From a checkpoint of a small image colorization model: 40-pixel images, 6.8 epochs.
Rows from block 7, named by matrix and row number. Rows with one number belong to one channel. Each number is 128 + 24 x the weight over the matrix's rms, rounded and kept within 0 to 255. All counts start at 0. Numbers have three digits each.
# convs0: first 3x3 conv (model.mid.0.convs.0.weight, 256x256x3x3), inputs 216-223, a 3x3 kernel for each
# convs1: second 3x3 conv (model.mid.0.convs.1.weight, 256x256x3x3, transposed), outputs 216-223, a 3x3 kernel for each
convs0.69:138189124139138132144105124129139122116114073133129123133115159102118151147130158099122121149131112139129121148136131120094124127110137130102096161158129159136102143120111134120137137165114161141127139128140117087122
convs1.69:164146132153138128146154142086100158128125162095104130093140148120168124113124150125145103141137121109151135141152126142190109118134110140135153121136136096172172127111134130118134160118123120095121132110116168140090
convs0.70:138131110080131145123091102118080107116075130116106102094132113104137122113128115144148156118135129114124122141110110134100129141105160169103107112154144132165127136125142141159143165137113174140140090139132079147089
convs1.70:119146114131136088145136155154122147155125102105098139098155139111146122107143142158154096146075122105106115156117130105135113108144154150121163104135110139158134159076063154131092134135120102105137128141126124147131
convs0.71:116101137150160130128077110137095084135114124127152098085163124117100093160170115121122105127153146116147144123145136127143144129131151134167160137127125132193136066122159100130110074110163119142182112148102143084123
convs1.71:131126153128132158123148137112100129147103167123154150112134110154150078117159133115121116110102087115115142139143134098148116134143120154142159139117119130141109124139120141142153139138099102106118110124128114150118
convs0.72:153135184179187149108116108155142138176123092102133067115139133120086105121099139137133144131151145139121107138139173170125116135127127144129146118120119093113132143163145139128168114124129128105187111111082152143144
convs1.72:154180167120138098079175164148142139148150103141114154145125122136110118093125132117108110135117098119135124125132120134106102142079098132131145133141120122121119133157123162115110128122133186169132203171089123122129
convs0.73:130126084111147117100140120099082090058155159093154188116122147116117123080105135110137133101108119104108110148118080146114111123176152152152170119148151168148128139151137135157098166132102101137115099158148139165158
convs1.73:154183125139162133128157144104097142101120097117127125097146078154163136125103067123116135085149124169168114094110164115154137108136114083095109137089133160145150119111142127110171097096138113143086146139158124162137
convs0.74:110109114089117107132092124131129148121179101156133117135142132145120120159158125143153171132128160104136136119157135069133114103115131118153118156161136134100124166141112145116146152134164099140174103160120130161100
convs1.74:161122136127136099133151054090149099148141068150138097146136166092132149117150119141132113092110149126136127106143126120139130142064155164108173084115120098103147139143137155125092128161126098175129160135098111103101
convs0.75:139144083126160159155148065110113153150160105155102112165107086123122126139142134122112118150149109149118147124114089114206177112173145152164174127078171166152171141132149114128113107108139126109082096122124135134176
convs1.75:157120116087092103146183193114149160123093114159081128102105145131138168102151083137122111135110098106151143066126113138153118132138093118146135094155134141139171113131102082186138165189114103120082106093073152145183
convs0.76:114139151112142147152137135135154111121107119124127157107093117107100095097115093107128104105114149119137160147155123156152138145140137140139156125137135070127101149124168150138139156139115108132138114138127143127130
convs1.76:116121139124104135122109124116121135094131165096135143123143135126127152153154144121112093134136124122125083132151120167137152159169140121108119083096087068109154144149149143105138160145134127120133133094153131122162
convs0.77:133112134113173134087153140120083161139137154116110151123089103154124134094131105135111149120115144169150120117136107110079092108111158140157086099129107121169083119142118120122113125104154123121055137152121113163155
convs1.77:141125099133125119132132139107112160127120118110089140118124122092173150117118158143112114122130150130100116119111119149118164139111116137123151141125133152113086127178146138143149117138143108118143135122125163136125
convs0.78:135102127138148151129130122098108192116119141143082087146150153149117100160124130122113108185155139149120135097207135118132151151126085126130140110104092133157133157156092150087128077128118122145125124134139102152143
convs1.78:139132139102118128086135101117164131121148118079147129149111104134082141127136137115119120160137176126130104133135173127120163089137139117098075121109096118095122080106115135128135140171089092139110119153151098136106
convs0.79:193067134133113159139179092118125090091155100119111118125128107151128130155129112124141122147134154147118179130104141127117121171129110114154118100142113156137109159099109118106114115147132133151110175104112175142105
convs1.79:094118159121171139126156121162159144147121178115091175102125092147118155173104146152091106096088110106124125137112103129155099105134104127110141155139095118136111138135095169134122168122087107170102129137093106093123
convs0.80:091093100112136109210201095107154136180153132125132104128145141165167138120129114120121136120135119136146127061096111141149092186144109091108115111142134146146182117113104131129121143133142154079074145159081203120154
convs1.80:121152131079180159189128115088144171114148152116111118121148107160174159140168175129143136105119116127122127121122114128139090130109116148127127154148088140133193117132152118112124130137129089134098154093145135123138
convs0.81:097133111139150157091153132131132147141144125130083120082114121141095123155116133149087096098120085150125141133103130119103128162106118126168140155093113174158125144135141157122091126132107152168138166110124111107124
convs1.81:072088134138132157144129166146132134150157144119135163123147165192176133176136140083142136112135154155116081115118103145096105128110100201176134160148125128114108113077148112136077108119116172189204164109105146129165
convs0.82:117130167160188142097163122119100129120151135144062083138113123113129135129100109154137117110136129151163112156201193133186140129161162098136110050099141156175159100120147148141129108118153147158128104132123108111155
convs1.82:159114106170147105092115169171210147103120111111109153145160116126169157109122164113152162092119112095115133140163143152131139124165165131134115130077143172143126090101142104121169112148095121160152123177140127135120
convs0.83:103131112109121131121128145153085143103144126110133119134112111140134140135152111131117125147142137117125188128137118152083135160153158083154141083105122113115095091096141128125108143140144091115141106083139114109127
convs1.83:119134171120148140139142113141093100133089115098127144157120129141113125146158121118126137077107106133089056130169135139127146166126082120081097127200140156128128126105119126161096149112081170141140100154184149114143
convs0.84:095138100137145147140154149133138116139162146081134137154109150116123095094151130115114132121117106108147117154123105151116113154142108176082107148114140118106126115130120114135134106118122090165155110166103152103092
convs1.84:132158088147131131108149136160162092116168109151157132141173159111151123143151094136123117143132096125117131115146137151103155136153144147144146147122116127131125119126109114142112109143145167128183130174133080096085
convs0.85:076183142118137083157171132111108120108136125124176172099112140122137140112147133130131111124133112136138134131115122138097115140140095113098084086105135100115140116152173135168125105150111129156129155110189137134156
convs1.85:148140116180158162135096142108153095107157107119160098100142131121142154109143149129112122112110166129115175133141130156150136124121105125125158133091143108092119121153117135161102122143119093133140102167098133066098
convs0.86:120149151076135123140099115119148142096091139075119103104107125125146112121135131110095107119098113148125130152138120160139125137137122099115148128126178076117149131124123103135128121100113118170141116128120128133119
convs1.86:137116128098111117088105071138138124123096138166155165125109141128144131135103155105147082149136106138163161125149149146104175128110116166134157108116166158180197078150112154134189114086115163111100115152172095152072
convs0.87:094135131144163131120156124148140140118104128111172145127132176136119133141139147102162137116122120090106103100115100173151112133142190100066120173149163119106131148132109093147143131118113101119068130161086154169133
convs1.87:128112116137082160142128183124102102100103164067056091126108115135147153129115127173123088127125124129107097104129128145115130144125164131112114102085100166122131077112095169130141087070106106121105159073099132126157
convs0.88:130087120126138148142087111117104100122144136142150137159131158163109097124149138110098115121115132138133138137134106106112144101139134113122144154111177091156150148133120159167147147165143110131115152097135149143130
convs1.88:151136129079132144097107160110122134117125135130150141174166150126154149151160123134085120144132131147123082148162149140128163153130142112093115107108117106105107117143160133120130130139167104126156130132131127110113
convs0.89:158141149155157114112113122121125109111118123115111098116119135137137124121129133107117129128152131116134124131123121143123153112117123149145098124128136106137098107109124089143098124166134097130124118149157099126079
convs1.89:162142129125158120182153125107141097143147110098102118098121149170130102125075111082069108116120181142168156058135143082125105116081124156148134125173174103151159127144157175130130130081129154134110156202153130151116
convs0.90:155143173130136138149110151097130125105125128144109132131125135123172152131144119169134135203168130209150130133172166117128097132132123116132112065116146135151095119084102091149137120110116168100155082145135140123133
convs1.90:140144125124122085157135139143130140134136148126107139145114111140117114122138118127131136149121066066070108114119132139168121130142114144110130130152137168169152107128128153144114164148098106120118106135150162149116
convs0.91:142124093123150115149181164102154103108148079118170179133110099132092111148102125147128115133153142135136140122122139120125176133159150180145149136147110119105139099080133111131109103111100081110177146104100158147136
convs1.91:077106155161121144160124101130074126184129170165111156101141162111080117065144119139145161121091106128098134135114067110108128115054123128143133187185140161174157157086128094101124137150156175103084168101088088067180
convs0.92:141147116126157122183139147138138141153134130154121078101113117126081139105096129092138110109138139116107123094137100112124113135110130103072055088103094099171152138189146120121131090124155155126143143152137087074094
convs1.92:163142131147120150139099103130095111133112097113131149119138155116179140143138119129114110114146157124119129095113127098141127107149141070072054148129082112144095118138146126131172085106135138082119144147139121119116
convs0.93:080137098094116097139099089097139139115142110137141134091126133099132153102133125105136096115124133140158136113137124102134133095098107189139112127169140081086067105125091135112111128110136100091140110148124133102177
convs1.93:140173152168154098143147142155129152119113142122117162138144111083144101138161105124118138137158132116115141176150120149132155143123147074155102144135113108137116110140121120161162103145086157147157109126137144175130
convs0.94:124126109114131124112145141138137195164142153188133141084110099147131140097072125111094128096128101099128136152114150110127134140133131136170155161133154097096120160164160144137172135127132113079091101128118150131195
convs1.94:138168131154145155151152178145115126111116121092115142204131148171184193148154121116180167139168129117140142136121138128111135142130130161167113108138111148159131105095101099098103079107127096126115133129176114107137
convs0.95:107144122162097124126103155102095141166115122170114134096129133158147147184152180129124128103164133108117135130124147127142114131151130150187152141124138143158167134114119105090130108133138099137142112086132117120137
convs1.95:108165148150120147119135148144144124090147117125129109115124143125120112120134110157132115110146125135143148141143162129153164130140178104133122117138138108125130128111151106110139122147149131111094169115121143133119
convs0.96:131122127141119113095149121162136113105101132158118129126164140139133152187129117131136160138148125151118141099108121094117127109175151140159143173095108155164133164148134150119149135166156122199138130122162149123145
convs1.96:140153129145097124123125085158136136120102130117118138150155144141137144125123128128128168136110138171145157107128115127083118141170118146137136121114125131128168122111113127144103179163174145119140123137095116121123
convs0.97:126110098109110128138105152105075086127152136113100155144112133110133117129104099169180120171171130129129132122116123134109134128110121098134149082117129161099137140152151112120132106105107139125048143155127109124139
convs1.97:128167158159163105173173115137113115101106135107125142119114152160124144095101099149172149125100155095086109123114091135122104080118144037101085119180144073084092139128116106159109094132074114167118092145142130089082
convs0.98:136112122135101103112105095107134157153106057126090069133113122144114135157118122155135099146093096114120115137115137109148110151130132142128138155163155103129175141180170096107057139109165115126132121136125141095077
convs1.98:147145126138153149147139124136119147113159150135160144120148151105133126150108174149138117147146155085152132108117130111095133104105110141131123123155116136108135140094128118145141139120099109147114135165134146133101
convs0.99:097131128098126152104169154119123122122133113159155172134157102135155137139149162164172144149162132112107171137128178127107127115145099127094159162126125171209142130119163129101098135110094152146118124145152174138125
convs1.99:123145093104130113118132108140134094177112141171158183147175141130123149129121143080142165107118115090139140113156129162159115141150155144128128103113098133159162169155149136114127156110108141122098127086149120120156
convs0.100:168051115149151133125160133172176142096149124147153097146161156110141159124114133106097136136115125141136141161108144132149132155116131091153096128132117141122115123159111112116118127115131117179122115190152127222166
convs1.100:115136172102161155115157156140128151147170184080147140105120127097161152150132134124140106112081068104115126142109125158121124153130108139128117140113125158143149123126107130140116083147123109134181059146120074095083
convs0.101:130121156158133140104144109157123133120123149095118129069115123124092134136133127115152145111135150121140113131135185140141183174170158127102126140090063132120083137158147124132135102156146155193187163161143106098143
convs1.101:132108142125130145124155132168178187148141163142130170128145133138121119129114117158142143140132147131137128140137119137129099144108122140159139115167129130141151109116114145123128141152101104139101121096096106083114
convs0.102:117109099089141146096127114134154113125121123152129103132093120128101117160142117150143139134141183133113136131128106127102131139104122153135125139170172183148128109104169122121150170149163112154111113098122176115107
convs1.102:118124127108152120122147126119137146147140119178205156075136161111141120154163141130160140132115068074099090134044095123138111141126141145140139091112141096148174134123181139156184134143108103109072163120093156160182
convs0.103:109128126171136104146164086134139117150160108144133135154134103158117114160129122127136119108151128121144143125139118170112101224132116103111121107120158076138187126130130121120121157144114124173166131155156158154147
convs1.103:152173147115108119092134178117159127121110183134109112117162145094119125128121167126111120150135110123133115124105114165093092153061070118158133112109108150137105134090093122135157127106160150141145114142163121124143
convs0.104:119096114095082132111104117112135106118131145115128122127119140086106148078127162091124146090092125132109145128133122123131118146144128160139137146147127145118118140149135145157133170160172145152112161135133148127103
convs1.104:165120129124095118151145130113146170075130169106116173113099124152151156134124120100144185141152191153142170166159096140140068137134108160157113128109122081115094130123126111086117138089121133109139123118162089053087
convs0.105:076151143171087113171135119122144144121085122109081144104095110113141115119150149112125109143152151105140183146118115130155112158156127104121139168110058133107069118125129149146084128106173164101116143109069128121156
convs1.105:173123147178155139129116134106125173106082143116094115122182137145109142170140151147130119120115134153131069127123134169120093119149075119116137145222114128129148131129089129091071156125137114129118133150142155152085
convs0.106:126109121113152153101175081116127114120146098138123126114129115129117137129121121121114103110127121106140131122137169133147199117161194133091132130089120137122139109105141126127117174102141117154152130165145106088147
convs1.106:154123130120096107109129135135128125143139137143132149110123145135128148147099137123133121129121101133106166117109134142103128127126113117120159141133144133099106095098124153125151120110154155147087112118156095143143
convs0.107:115087089107144115115123158121100119132128129118148145125112134135117124100117118121110125142142119115169168144131158127129123135134145101112172139110139134078099142131118128128125155111121161094142109124102171098158
convs1.107:138153124110132132149125088079081081146118125082091099110127126124131112122124092117113118164146117137118081123120107102123143126086094124058092126126136113119128088103103145139126101116134096079104114091129108082075
convs0.108:110153128105125149119165131120163145153136160130127138150128123145154143150114128120111106151126120137133105107136105130151116147159112114160164097118136130157128135152128107137157124140126167144141129114132103159146
convs1.108:151148124138115163137159131135191144117139139123120172094076155091115098160140124142117122144141109151124132068113150127098117117081077136115126190140134131106125128138138129172118110075078128135175117117187107087104
convs0.109:106133111102086095155120123139078109093086124118139155159133180113133100134135125130184171092132139087108130151150124134118114102131104081112104148075060112110181166134114134140123137118116118120087106144116153175110
convs1.109:134156129104090137134112129135105120116082076130144128150172166167141184141136122169165141162113117139147138120151115121126101137150171142126100045102147157154117123088148102157130124146117121135134188131105135128147
convs0.110:184137062183228113175117089114112124132088116137097099109125138149110117100108115129121121135136168120131116130145156189107164157133171148122144142132096137107151153118120127103105138100126113092122100206160099162099
convs1.110:129159165114160126130131149141179148128154142143127156119148108108125122105136144130108120122131123113131124144123157159121134121121109108110112135135109126117124127144120099117089108106117164124152111090138137127104
convs0.111:120085102185095085124152142131071082116109144135147121118159132123130132113134130135159139119123139133144118076094126143102135206172149151148162149117083102159150131098137126121117117107117117087124077133090169119154
convs1.111:117151095131117092168174140130154162134135136085161225111115090118119146147184147158105125152154130111121107162122101110142112103114124096112084093136119128138121089124096083152135109147127097077066141109156194195162
convs0.112:152153083180139132113135150168110120126115141109120150119131117140145157115135150129143103152096098131132123093094112106159122119125118089104138129136112112118127155143136126154132146148113164157160164135134078171164
convs1.112:150150131170140124149162145152128144126157136108139127147140137147177134150141097119136139123121138133146136132160176171160181132150121140121098110124110131124135101106132137126131121127116121117118122146142097089123
convs0.113:076144129110102137117139106116106142154080125127135096124107119139145102095127134116138128128143144117139131151142167126161152103102147107162129140143150128102166114107115109140161153104123109115167102130125123121097
convs1.113:118070064112161102115127153179135147161155144128158154146101127169115206100096148117120148130132111094156176101099105156133123117064110119112140105125129137139165120165093117115148114121137131126111129153178193150128
convs0.114:144100152084082157086095147141119130142131172164122160136132128103127157137130152129119117141113104102149119104211132114152155129167141103131174114164121143181145127162131105135115130135137115133110107091113110131112
convs1.114:132137119145143143153176119122154128159115146114153129108112084146163106120120137148133126145142127132139145119127134083131152131125150086083131116078096115115109103117125143135181117119108138152132099143160126125140
convs0.115:182158060116118109058150162141156136104153138052126152132116131118133128133113146145141099129138128124124123143112081086136103137153167113098114120093150125125085148123119120160137131113127145198106193159159078135132
convs1.115:138131117141133122130133132160145102134118162123098134126113127144170114143126114117132139139110135115121110095133115133119127182146120134119126109098087138145129104133116120148123091130088155099145126174166117142107
convs0.116:059125112147108136128141147114107177140147123144161090133145132151107111111141121119135130107151143107125126145100173120082089173141133147105088113154113114116151160158150124154125114138165075115138135202096133147098
convs1.116:139147129125127151108155141151138118150170170124086117096124106156187106104113108130113157130144152124161147126121108127110152175113148121105128169157139111139098119128155136155113152114150192128110092127113138114176
convs0.117:100147127141106134194121163141129155112117124193136141160156123127144093151140095123097119134113084144126098150124121096092137126138148101111140124121115105093123145136174110104114116089164115096127156099091164172133
convs1.117:109116138108151161160163134175155095195146147162146168137152119108093131074089172196104174120078061168093103103126169130073094103040077133114142155120135146097156159152120101128118084082118124125123133142120134125184
convs0.118:116121132123089137093132100063126143129117126154134138153118105111125115162127111116132152153127119137133136123129129101134080096111107082074138110151092114161129173118107183137127134116107154116173131134128116123149
convs1.118:117123120122130119166121112138138111096155136124149123099119095127153115134115101153128086102095143101103162087112114136188152082135117096088127136128144083127119130088079146152124120135109121173113079144141116164131
convs0.119:126168129137136140137115078074092139098120125115114127128113125133156134104113130153119140111108108134108099150152167149153109183174174104138126134179126116163114128141125133110124109108161115116111163091087114100116
convs1.119:122151161155175099143136128115117135157105096123104101112121113120083139158130117117117133156148163140136105102108107154168107090092153169138122126146158141153149106143122136114152142102091121059069102088126146143116
convs0.120:126086115115077122108140089108148153083116165123100117141123153115094109107144138095117119087106133135127170135118110131142125105140107131084121096110112118146130134138105112101111125186122095134141162125113108142132
convs1.120:163157090115155131124126115109109107126141149110136144093140132120131096119104132124093132123146116117111177129122108124167124101141136106078137125095148123124076130082109130126160162115137114125115136122161107096122
convs0.121:125114082124111145101155101132133132086137106123107132125096136089179182102085101119096124098130152113134164124150141131127071135088085149119127165158159157094173091112143138085118073100108087157123132114148140074143
convs1.121:120112160137141099119127145148176136105119132187144140092099157121085121104110109103116097137149126154167143138117093162130103128143094120123123128143121131206141146113145130123161079131128152170131105149162145172168
convs0.122:118124183073100209126150116115109130159176139168103133169137150150163141136117134130126118140141106128162136119122147130158144125170142125112129089164095111160158132109107137092121121144127133141184135174177146101157
convs1.122:135146145113134115116163165180155088143108144109140153123118151088142124086111103129092150157125138149140144113149123124111103132117061127108148137113137139153144138113109129126118124146131180167164146165122122090124
convs0.123:111100136123122112108111104101158128116074110121105107117130119110098110091095121126097119151150163134133129106124128109105121098125120141132164174140185137101096106093125125113144112128142143133092144140143120147131
convs1.123:140182147142117161139110094112118083097088132135168108148129135096134177126136107070088098142107129151120090135133144124126156133107088092129100123114132078113103147125154084094140129135166127154104091105130118147101
convs0.124:103153157097090147108164130094127117157092169084170104098113132146115137126108113136128116135134133141149151120140130116174149125145148121134104075121090122091155100118135137140096117171128095072146136133157066141131
convs1.124:098119130138174143118148119175217149113132127131123114136121133137130157174126142125137136112129121109145114123145141177121139145067136149108134133110091164104126116113125102102143122123123116216161138132131146119131
convs0.125:135162136055098083085117160110123107115121117150153155137161144118127140119133127134130148143150142157142140103102094094125112116147137169142136125095095115163131109110134128126109116105098129153151097164167090144163
convs1.125:141176126137128106126154123141163127121133115099105105112137142129147113127138118123125113134145138126137124118141151182125136142164150143117125145113095120138118134116140141132146109127154150130148122116162114133156
convs0.126:150119148100107117107095105127175134171160085099128090117139130135143141109157136093128162085137124058116153080105086109111122092099108133081156165121142151090177114090131108175114215112118108088139105084094108110132
convs1.126:140140142113121144139157104146129127164139125111100101152103115099128113152142137132122117121118100133136151108102133127107164130171128112122112125117148122122166141121100151152109140136078060088110103093124113155078
convs0.127:087093143098144130120136152115098133107105131115075158137107149113117114112158103107138095152098158139144117124132116130108134106120123150141162105141092122198152127135133084134171094108134153086135147112152095111113
convs1.127:161129126139127121139136120134124156093101143103155112109147137174130127129125157132130114129193128113144143125122112125155129121159128096142140155095111114120077128168126201160157128151121088144154076171101122158142
convs0.128:137130137152110119127116108147148110115109097134087090146128122129104117087121148123135141147121108115128163149107105129172146139130169121175140164170111130132200113112117091149100137135152132154155093110119091108112
convs1.128:126154152159110136148119121151089109142112120123096133102118106085136063122141117179157168136144130116164112107117175116130149170117134093116099128098111145119105082103140143121137105098117111104148126148151116126113
convs0.129:096128125158098125139104086117145129117134117127112111130135121124162131113135112127147130118101121109119117174138098180159128156102107110104109124118107145133136106158116092140133110121137138148152146114137177155158
convs1.129:138146128147177164129148172130152181114158160132132154134145163114164129116149135120128151121119145131119127161114126159126093146160118124132109112165118107123124153127132156171120163149137133156128157164141150124111
convs0.130:125116146155149118128115129144082166112121121114134141161136128130141095144157145101124143125161154121143115101162163138155153125143171101199123102148137110172158082094136133139138155122129108164147129190137117127110
convs1.130:135088103128133104124126071110135120131133141125129153158128102142129117123131121125137170116144110088146137148118136109172151138151130109123128136151149132177169105123131144170163131130133110130123086145143094155136
convs0.131:142144151187198161110121120151153156132104117115121126122131144124136088128106131119122094113106113136123139139162153136127137126073134119156168111088110147135146141129173106131129157101095109106140166089120117118138
convs1.131:177145127091117117125113129178163133139143151090157166145166152123164149090170160115116121134146164137119103155143162123155085124126116119180204128175130138168153143145122175149177135127112159127098137146112139124079
convs0.132:187164143124173115121123142140115127150123160090152133148129130160143171125134118116138154108147149121098124173130117121149155142157149155176120139099082155086149115119157126147127127114139180110154123148188100098144
convs1.132:139125158114108119121095124145191207190157183150136162129145189119130133145113124131092115149110111137147125135147100146132092162135097111106140169146132146121124105146159142132122114119093149204161129171175096086098
convs0.133:160121137139161117125143138174093111124087119141135119100111126099132149141150104121107117119080102116113125117105106132141128131129138142145134129116143129088140104174142156107139123130182132116134126130106119163067
convs1.133:181158169167133171153137156108167117112115110156114123127126144132131070136107091117092127119150153124183161124112086138186119138113126134153151118146128109133147107127137157132157049085134166115104128138128111097105
convs0.134:081136116135163165100130151115123146108185164137132143159115086172169169136097146129122108155141113158144138140147088152111096088093118135111120163170195069105076153112121114095116122137091161104166140166135147141146
convs1.134:111132091107164133106157115107119123109133119130123122098096110115131110079124103129135120127117129137120117155129095134143146123119108114081103116134125136123117120122115131119127116135146147171116155123134090069106
convs0.135:178132101202159098140118098112131097112120104112115156151093163140123137119119110158133116127130140143147139139112146119113132117155132112125125138124139110119140141119139160142145127149142161106097206113059197118066
convs1.135:125170156113125120131128133106158131116127181127136160141123119108124141134158154131127131134131123081121120154082121143117110128109109130110131093113098102107106125102140096150131107116114135164110125127144151122099
convs0.136:164119112146127158148122109125160143092143136125103134079175127126131138098080132113109132105131135112143141100120150136109143122145168087125162118126154131151170174100104135121098131126137140097095088099104117138174
convs1.136:105152115141086118158131122151068115091123142129122147166118182170171164153123101135112157155185164143121095125175152151193144149150128124111130078080084114058104133115125129076125132128110126083183166097111187167146
convs0.137:088108132097120149089152144120132178127126113119155170115099132142151128104159124099119135127120132134112140132134120165155180131126122105131146156087092147172126076112146109065110112116121084123144137060130150101160
convs1.137:104088196095099166124153122137154088115150134063119129131121135114117132142134122148163180133106131141110088082136145106114112104100070117095114152113129149129132149088120141131110099194164135151137145130139165099113
convs0.138:111141109146167092159140129115093095101131113131113122172144121094110105119163123115123115131123112104157134112161147110145143136133144136165105133154176166127205135142105146110080124137115086141087107168133117111167
convs1.138:098152093113179118113132117104164124131094148164157175179101116157113172151080110143071150159136139126127129146165120146181095098123105122151159177168180121111111144048156117075155135138117098153054095091097098128099
convs0.139:113114181141137129116164162161112102171147121106088124123120124111131100113084103134135121149154142135143134146133098143139142125121137137157143122152161136115150127121120114102130128079145112106111171196080079117157
convs1.139:109157080168168103111128120161148158131130145169137155096116124121153106111090105115132128098130126124122148103105120125133135111103124143100119150113158157124166134145135151119125140096123163192123163134137109125109
convs0.140:124149161099150148123113150120154181129125141182157118118133117108159113124143149110117134136115145121128147144126137107107135125090146088090086118143106129110112158141110132099122118090122156110092131075108140112043
convs1.140:107119117174133093189177119144113130126127132127125176081123154070124132114110113150130145135101135119137132162110107140160117138184139110115094132144134145137128133134148095114156092122157142123118128143136116123119
convs0.141:145147114132157193135113122132111125167122109113175140111125130092143146155130097089105104101117139147129111128090153129155154110103148138161139116140134100114114157140149122126140118109123130177150123141142108159127
convs1.141:168134103107132148137128184187246183131150168166117153114117152104130130153120118134109142126120115142130115153123125096110095136139107120092111133116101142106110100085120122110110104120120168202186145155129093077098
convs0.142:121136118122161127123136167118167081140091101142119142096108110099139096088154131136121114107109138115095102138132130138095148153115157106124128183139125159220165140129105151120109123136105147082143141123133151159136
convs1.142:148078097163131106125123131108150147107154108124141129152120140160105119094121069112134181136121191119107159182130196203142157158150112127110142147111195168122171123097100084143120134123081124152127114155174118156164
convs0.143:125130095110118102141102132160153099124136147107118125141155156127126118123090130111103114121131155167185161159164152117115139122127138107106120165185109112119113162128119107156101105119109148124113120101099151110110
convs1.143:112135113113123137159129141128122131132102118121105109154117110132125122134148097136126101098142130121108119170140184098119147122080123099091103144092124124112114067093152132129161081079128136148152110167156087073092
convs0.144:079121108108098124129105137118119131134137138137137208141132129125129123162129175133172151152092162102181158082100086152120118118120206133148136114115121131143157091112119127132107147160137154117123161095146209138143
convs1.144:127157119152182127138146162103111149172108124152170123150111108152096118093177126123113111143119153119111084105125126153153113095142170079089102114143118156166137117168122134080117129104145118095063109141154115162146
convs0.145:083138091118010132149133107169184150146139122108099111144169138162146134161148109158122138154120085174148171148127134127107156158097128104079105060131148124119158142112143117097144114088119137097129096118100154115100
convs1.145:131142137149153109112086164118119089089089104118107074113100102133122117140106121146143136152125169124126124096100124117127133064107116120105117112126136093100090137141142160136141145129141094110118117127120116149124
convs0.146:151133112123113138120126153140109116101103148128100099167132098137084160165110119164117163112117119114115119135115125131101103119121110160135141145132052154071074092090126126117148146132151116153112123113110114148163
convs1.146:116139134151135123164154100129160097110156137136126163113118130141134126164120105122143154124138152135161136125137104148135162149150131155105108136131149135145109137120088162201134115141149138123152136138124087087098
convs0.147:131136112117100155132171103166111114124169137136128059125106129116089135138126102144117144159151121116136127111106105128119134177098122169156124142115155152143126134099115114118104119126138155107134180104168153162107
convs1.147:170151148129139187127106097115160146128107194104167150102154112169172134098173129154126116121108112133115097178150145140136110107105112084124159111093114088121083134139162164140156116165137099143151104165107134093156
convs0.148:119082107094138149119102168167118157152115132120145140096135142131157138115143153152116132128155116132126142164148122148140135146200135145100149133132150093105125145111124141149143115145130127144141143148171100123159
convs1.148:093165141136153121165186162142157141133145134098135134135124158093133127161137121118111098140117140125130114115145103133127138149147128136144151107104118135084130142128156129116119119108077145128123112105082114100112
convs0.149:119105114120129118138120120141107102131130164133118160131134152134163128108157122094130093123102127102130112150112138147134127110118136123114164091121145135111122138111181112106140159096119124162071127148113147143117
convs1.149:150125182118133155135105158100109116105177120123179100141098118155131118142152119137148139134095137081168172082122119127069085122103117178153136161124128165165146144148115126158090112164110069123115082143135124169133
convs0.150:093113180121150141179106091086167140144124081159171110136160113155142133137132137134147116122146114107155137145145162166150188146142139145130140151100123125129097126130101154104104133129111097138144090114160136137143
convs1.150:139104107104108174110145137113158146105118120126099160113138068086131156100095117113124153105131119142113122119185127125147138139136177134184157180151140139139130155181127148163108119127130120134146115119132156121106
convs0.151:093168112123134135132105175120122141079103106108111120141117125132118117150115122141140098109109128095115100139142171146165142121179178163164100136148132155139105124134130142155123149164145145098144114071121135042077
convs1.151:150151117143143139132139131143133113106095118143153145145149128146122118085111132118149143125139129132115141107116121077120135106128104106164143138162129146104138105128132140085140134122125149134154162158130132084129
convs0.152:114130110146130132110146090118119123112160161132119145121109115109123123145086090118138108141113118133151124103156160108158139131149126130100088125117105148117107144134138123111140126176104135109147167109111165130083
convs1.152:119141109164132114156109119144084090135126165113111129158158124131126104108157089136121116116101127130117111109149125108105173148130145113103108118144167113133134103086084142152159131159105072127133104129139092104107
convs0.153:089167215141145163113170095163142171130153120180121125160114167111101145099139181170107152143128154143149136097123122137134116117167147081139115087088128149123095113113146144098090130132098118124130098116095107110145
convs1.153:103142125086178150164107165091111105099094101159039097099128106083132134160112094118151158139132093120087137125179117172134117111135115199156084160140095138186162135146095148162102108117107081115123115115147107143158
convs0.154:126112160098106146099130103113146145116110049112112119115072085128110106104142128166141157155154167099169144134169097121150129106137149084105115098123152160084131130150150097128146130140119106095153140113138140117157
convs1.154:098121136123140134114117120140152088153141129155188115174071125132107167114157157132109104157116129137113128172136150147146155179149116170103112133139118103156148103120112140117121170118110136143119113158127140151161
convs0.155:131093155165147130140125108130114115150162123094086096089115132122110128086104100143133118146121158132071121130097141109111177114083151122101162077140122202156152124129087152141096151117153146115102126102078090108109
convs1.155:140131123131137124137137152116131139135116143128133107132099167127151112108103187126100114143105118144072102095094122165153153163145143120119104103138105137116141098110121089105118143119103151174135102138124119137154
convs0.156:121100189151088164174093198135075147120105113163140144135125162119126125144138118161148172162131185138131152146186133104188166139132163098110119119091123095126144136087116143110152113114099150093146104148121143138088
convs1.156:166157140146176131143146115170154159125114126134136118101143131129154128123118161101135149138128133149112137116159146165146152162118145147164132117106115146117141120147105173172111148123100170149144133150171124148155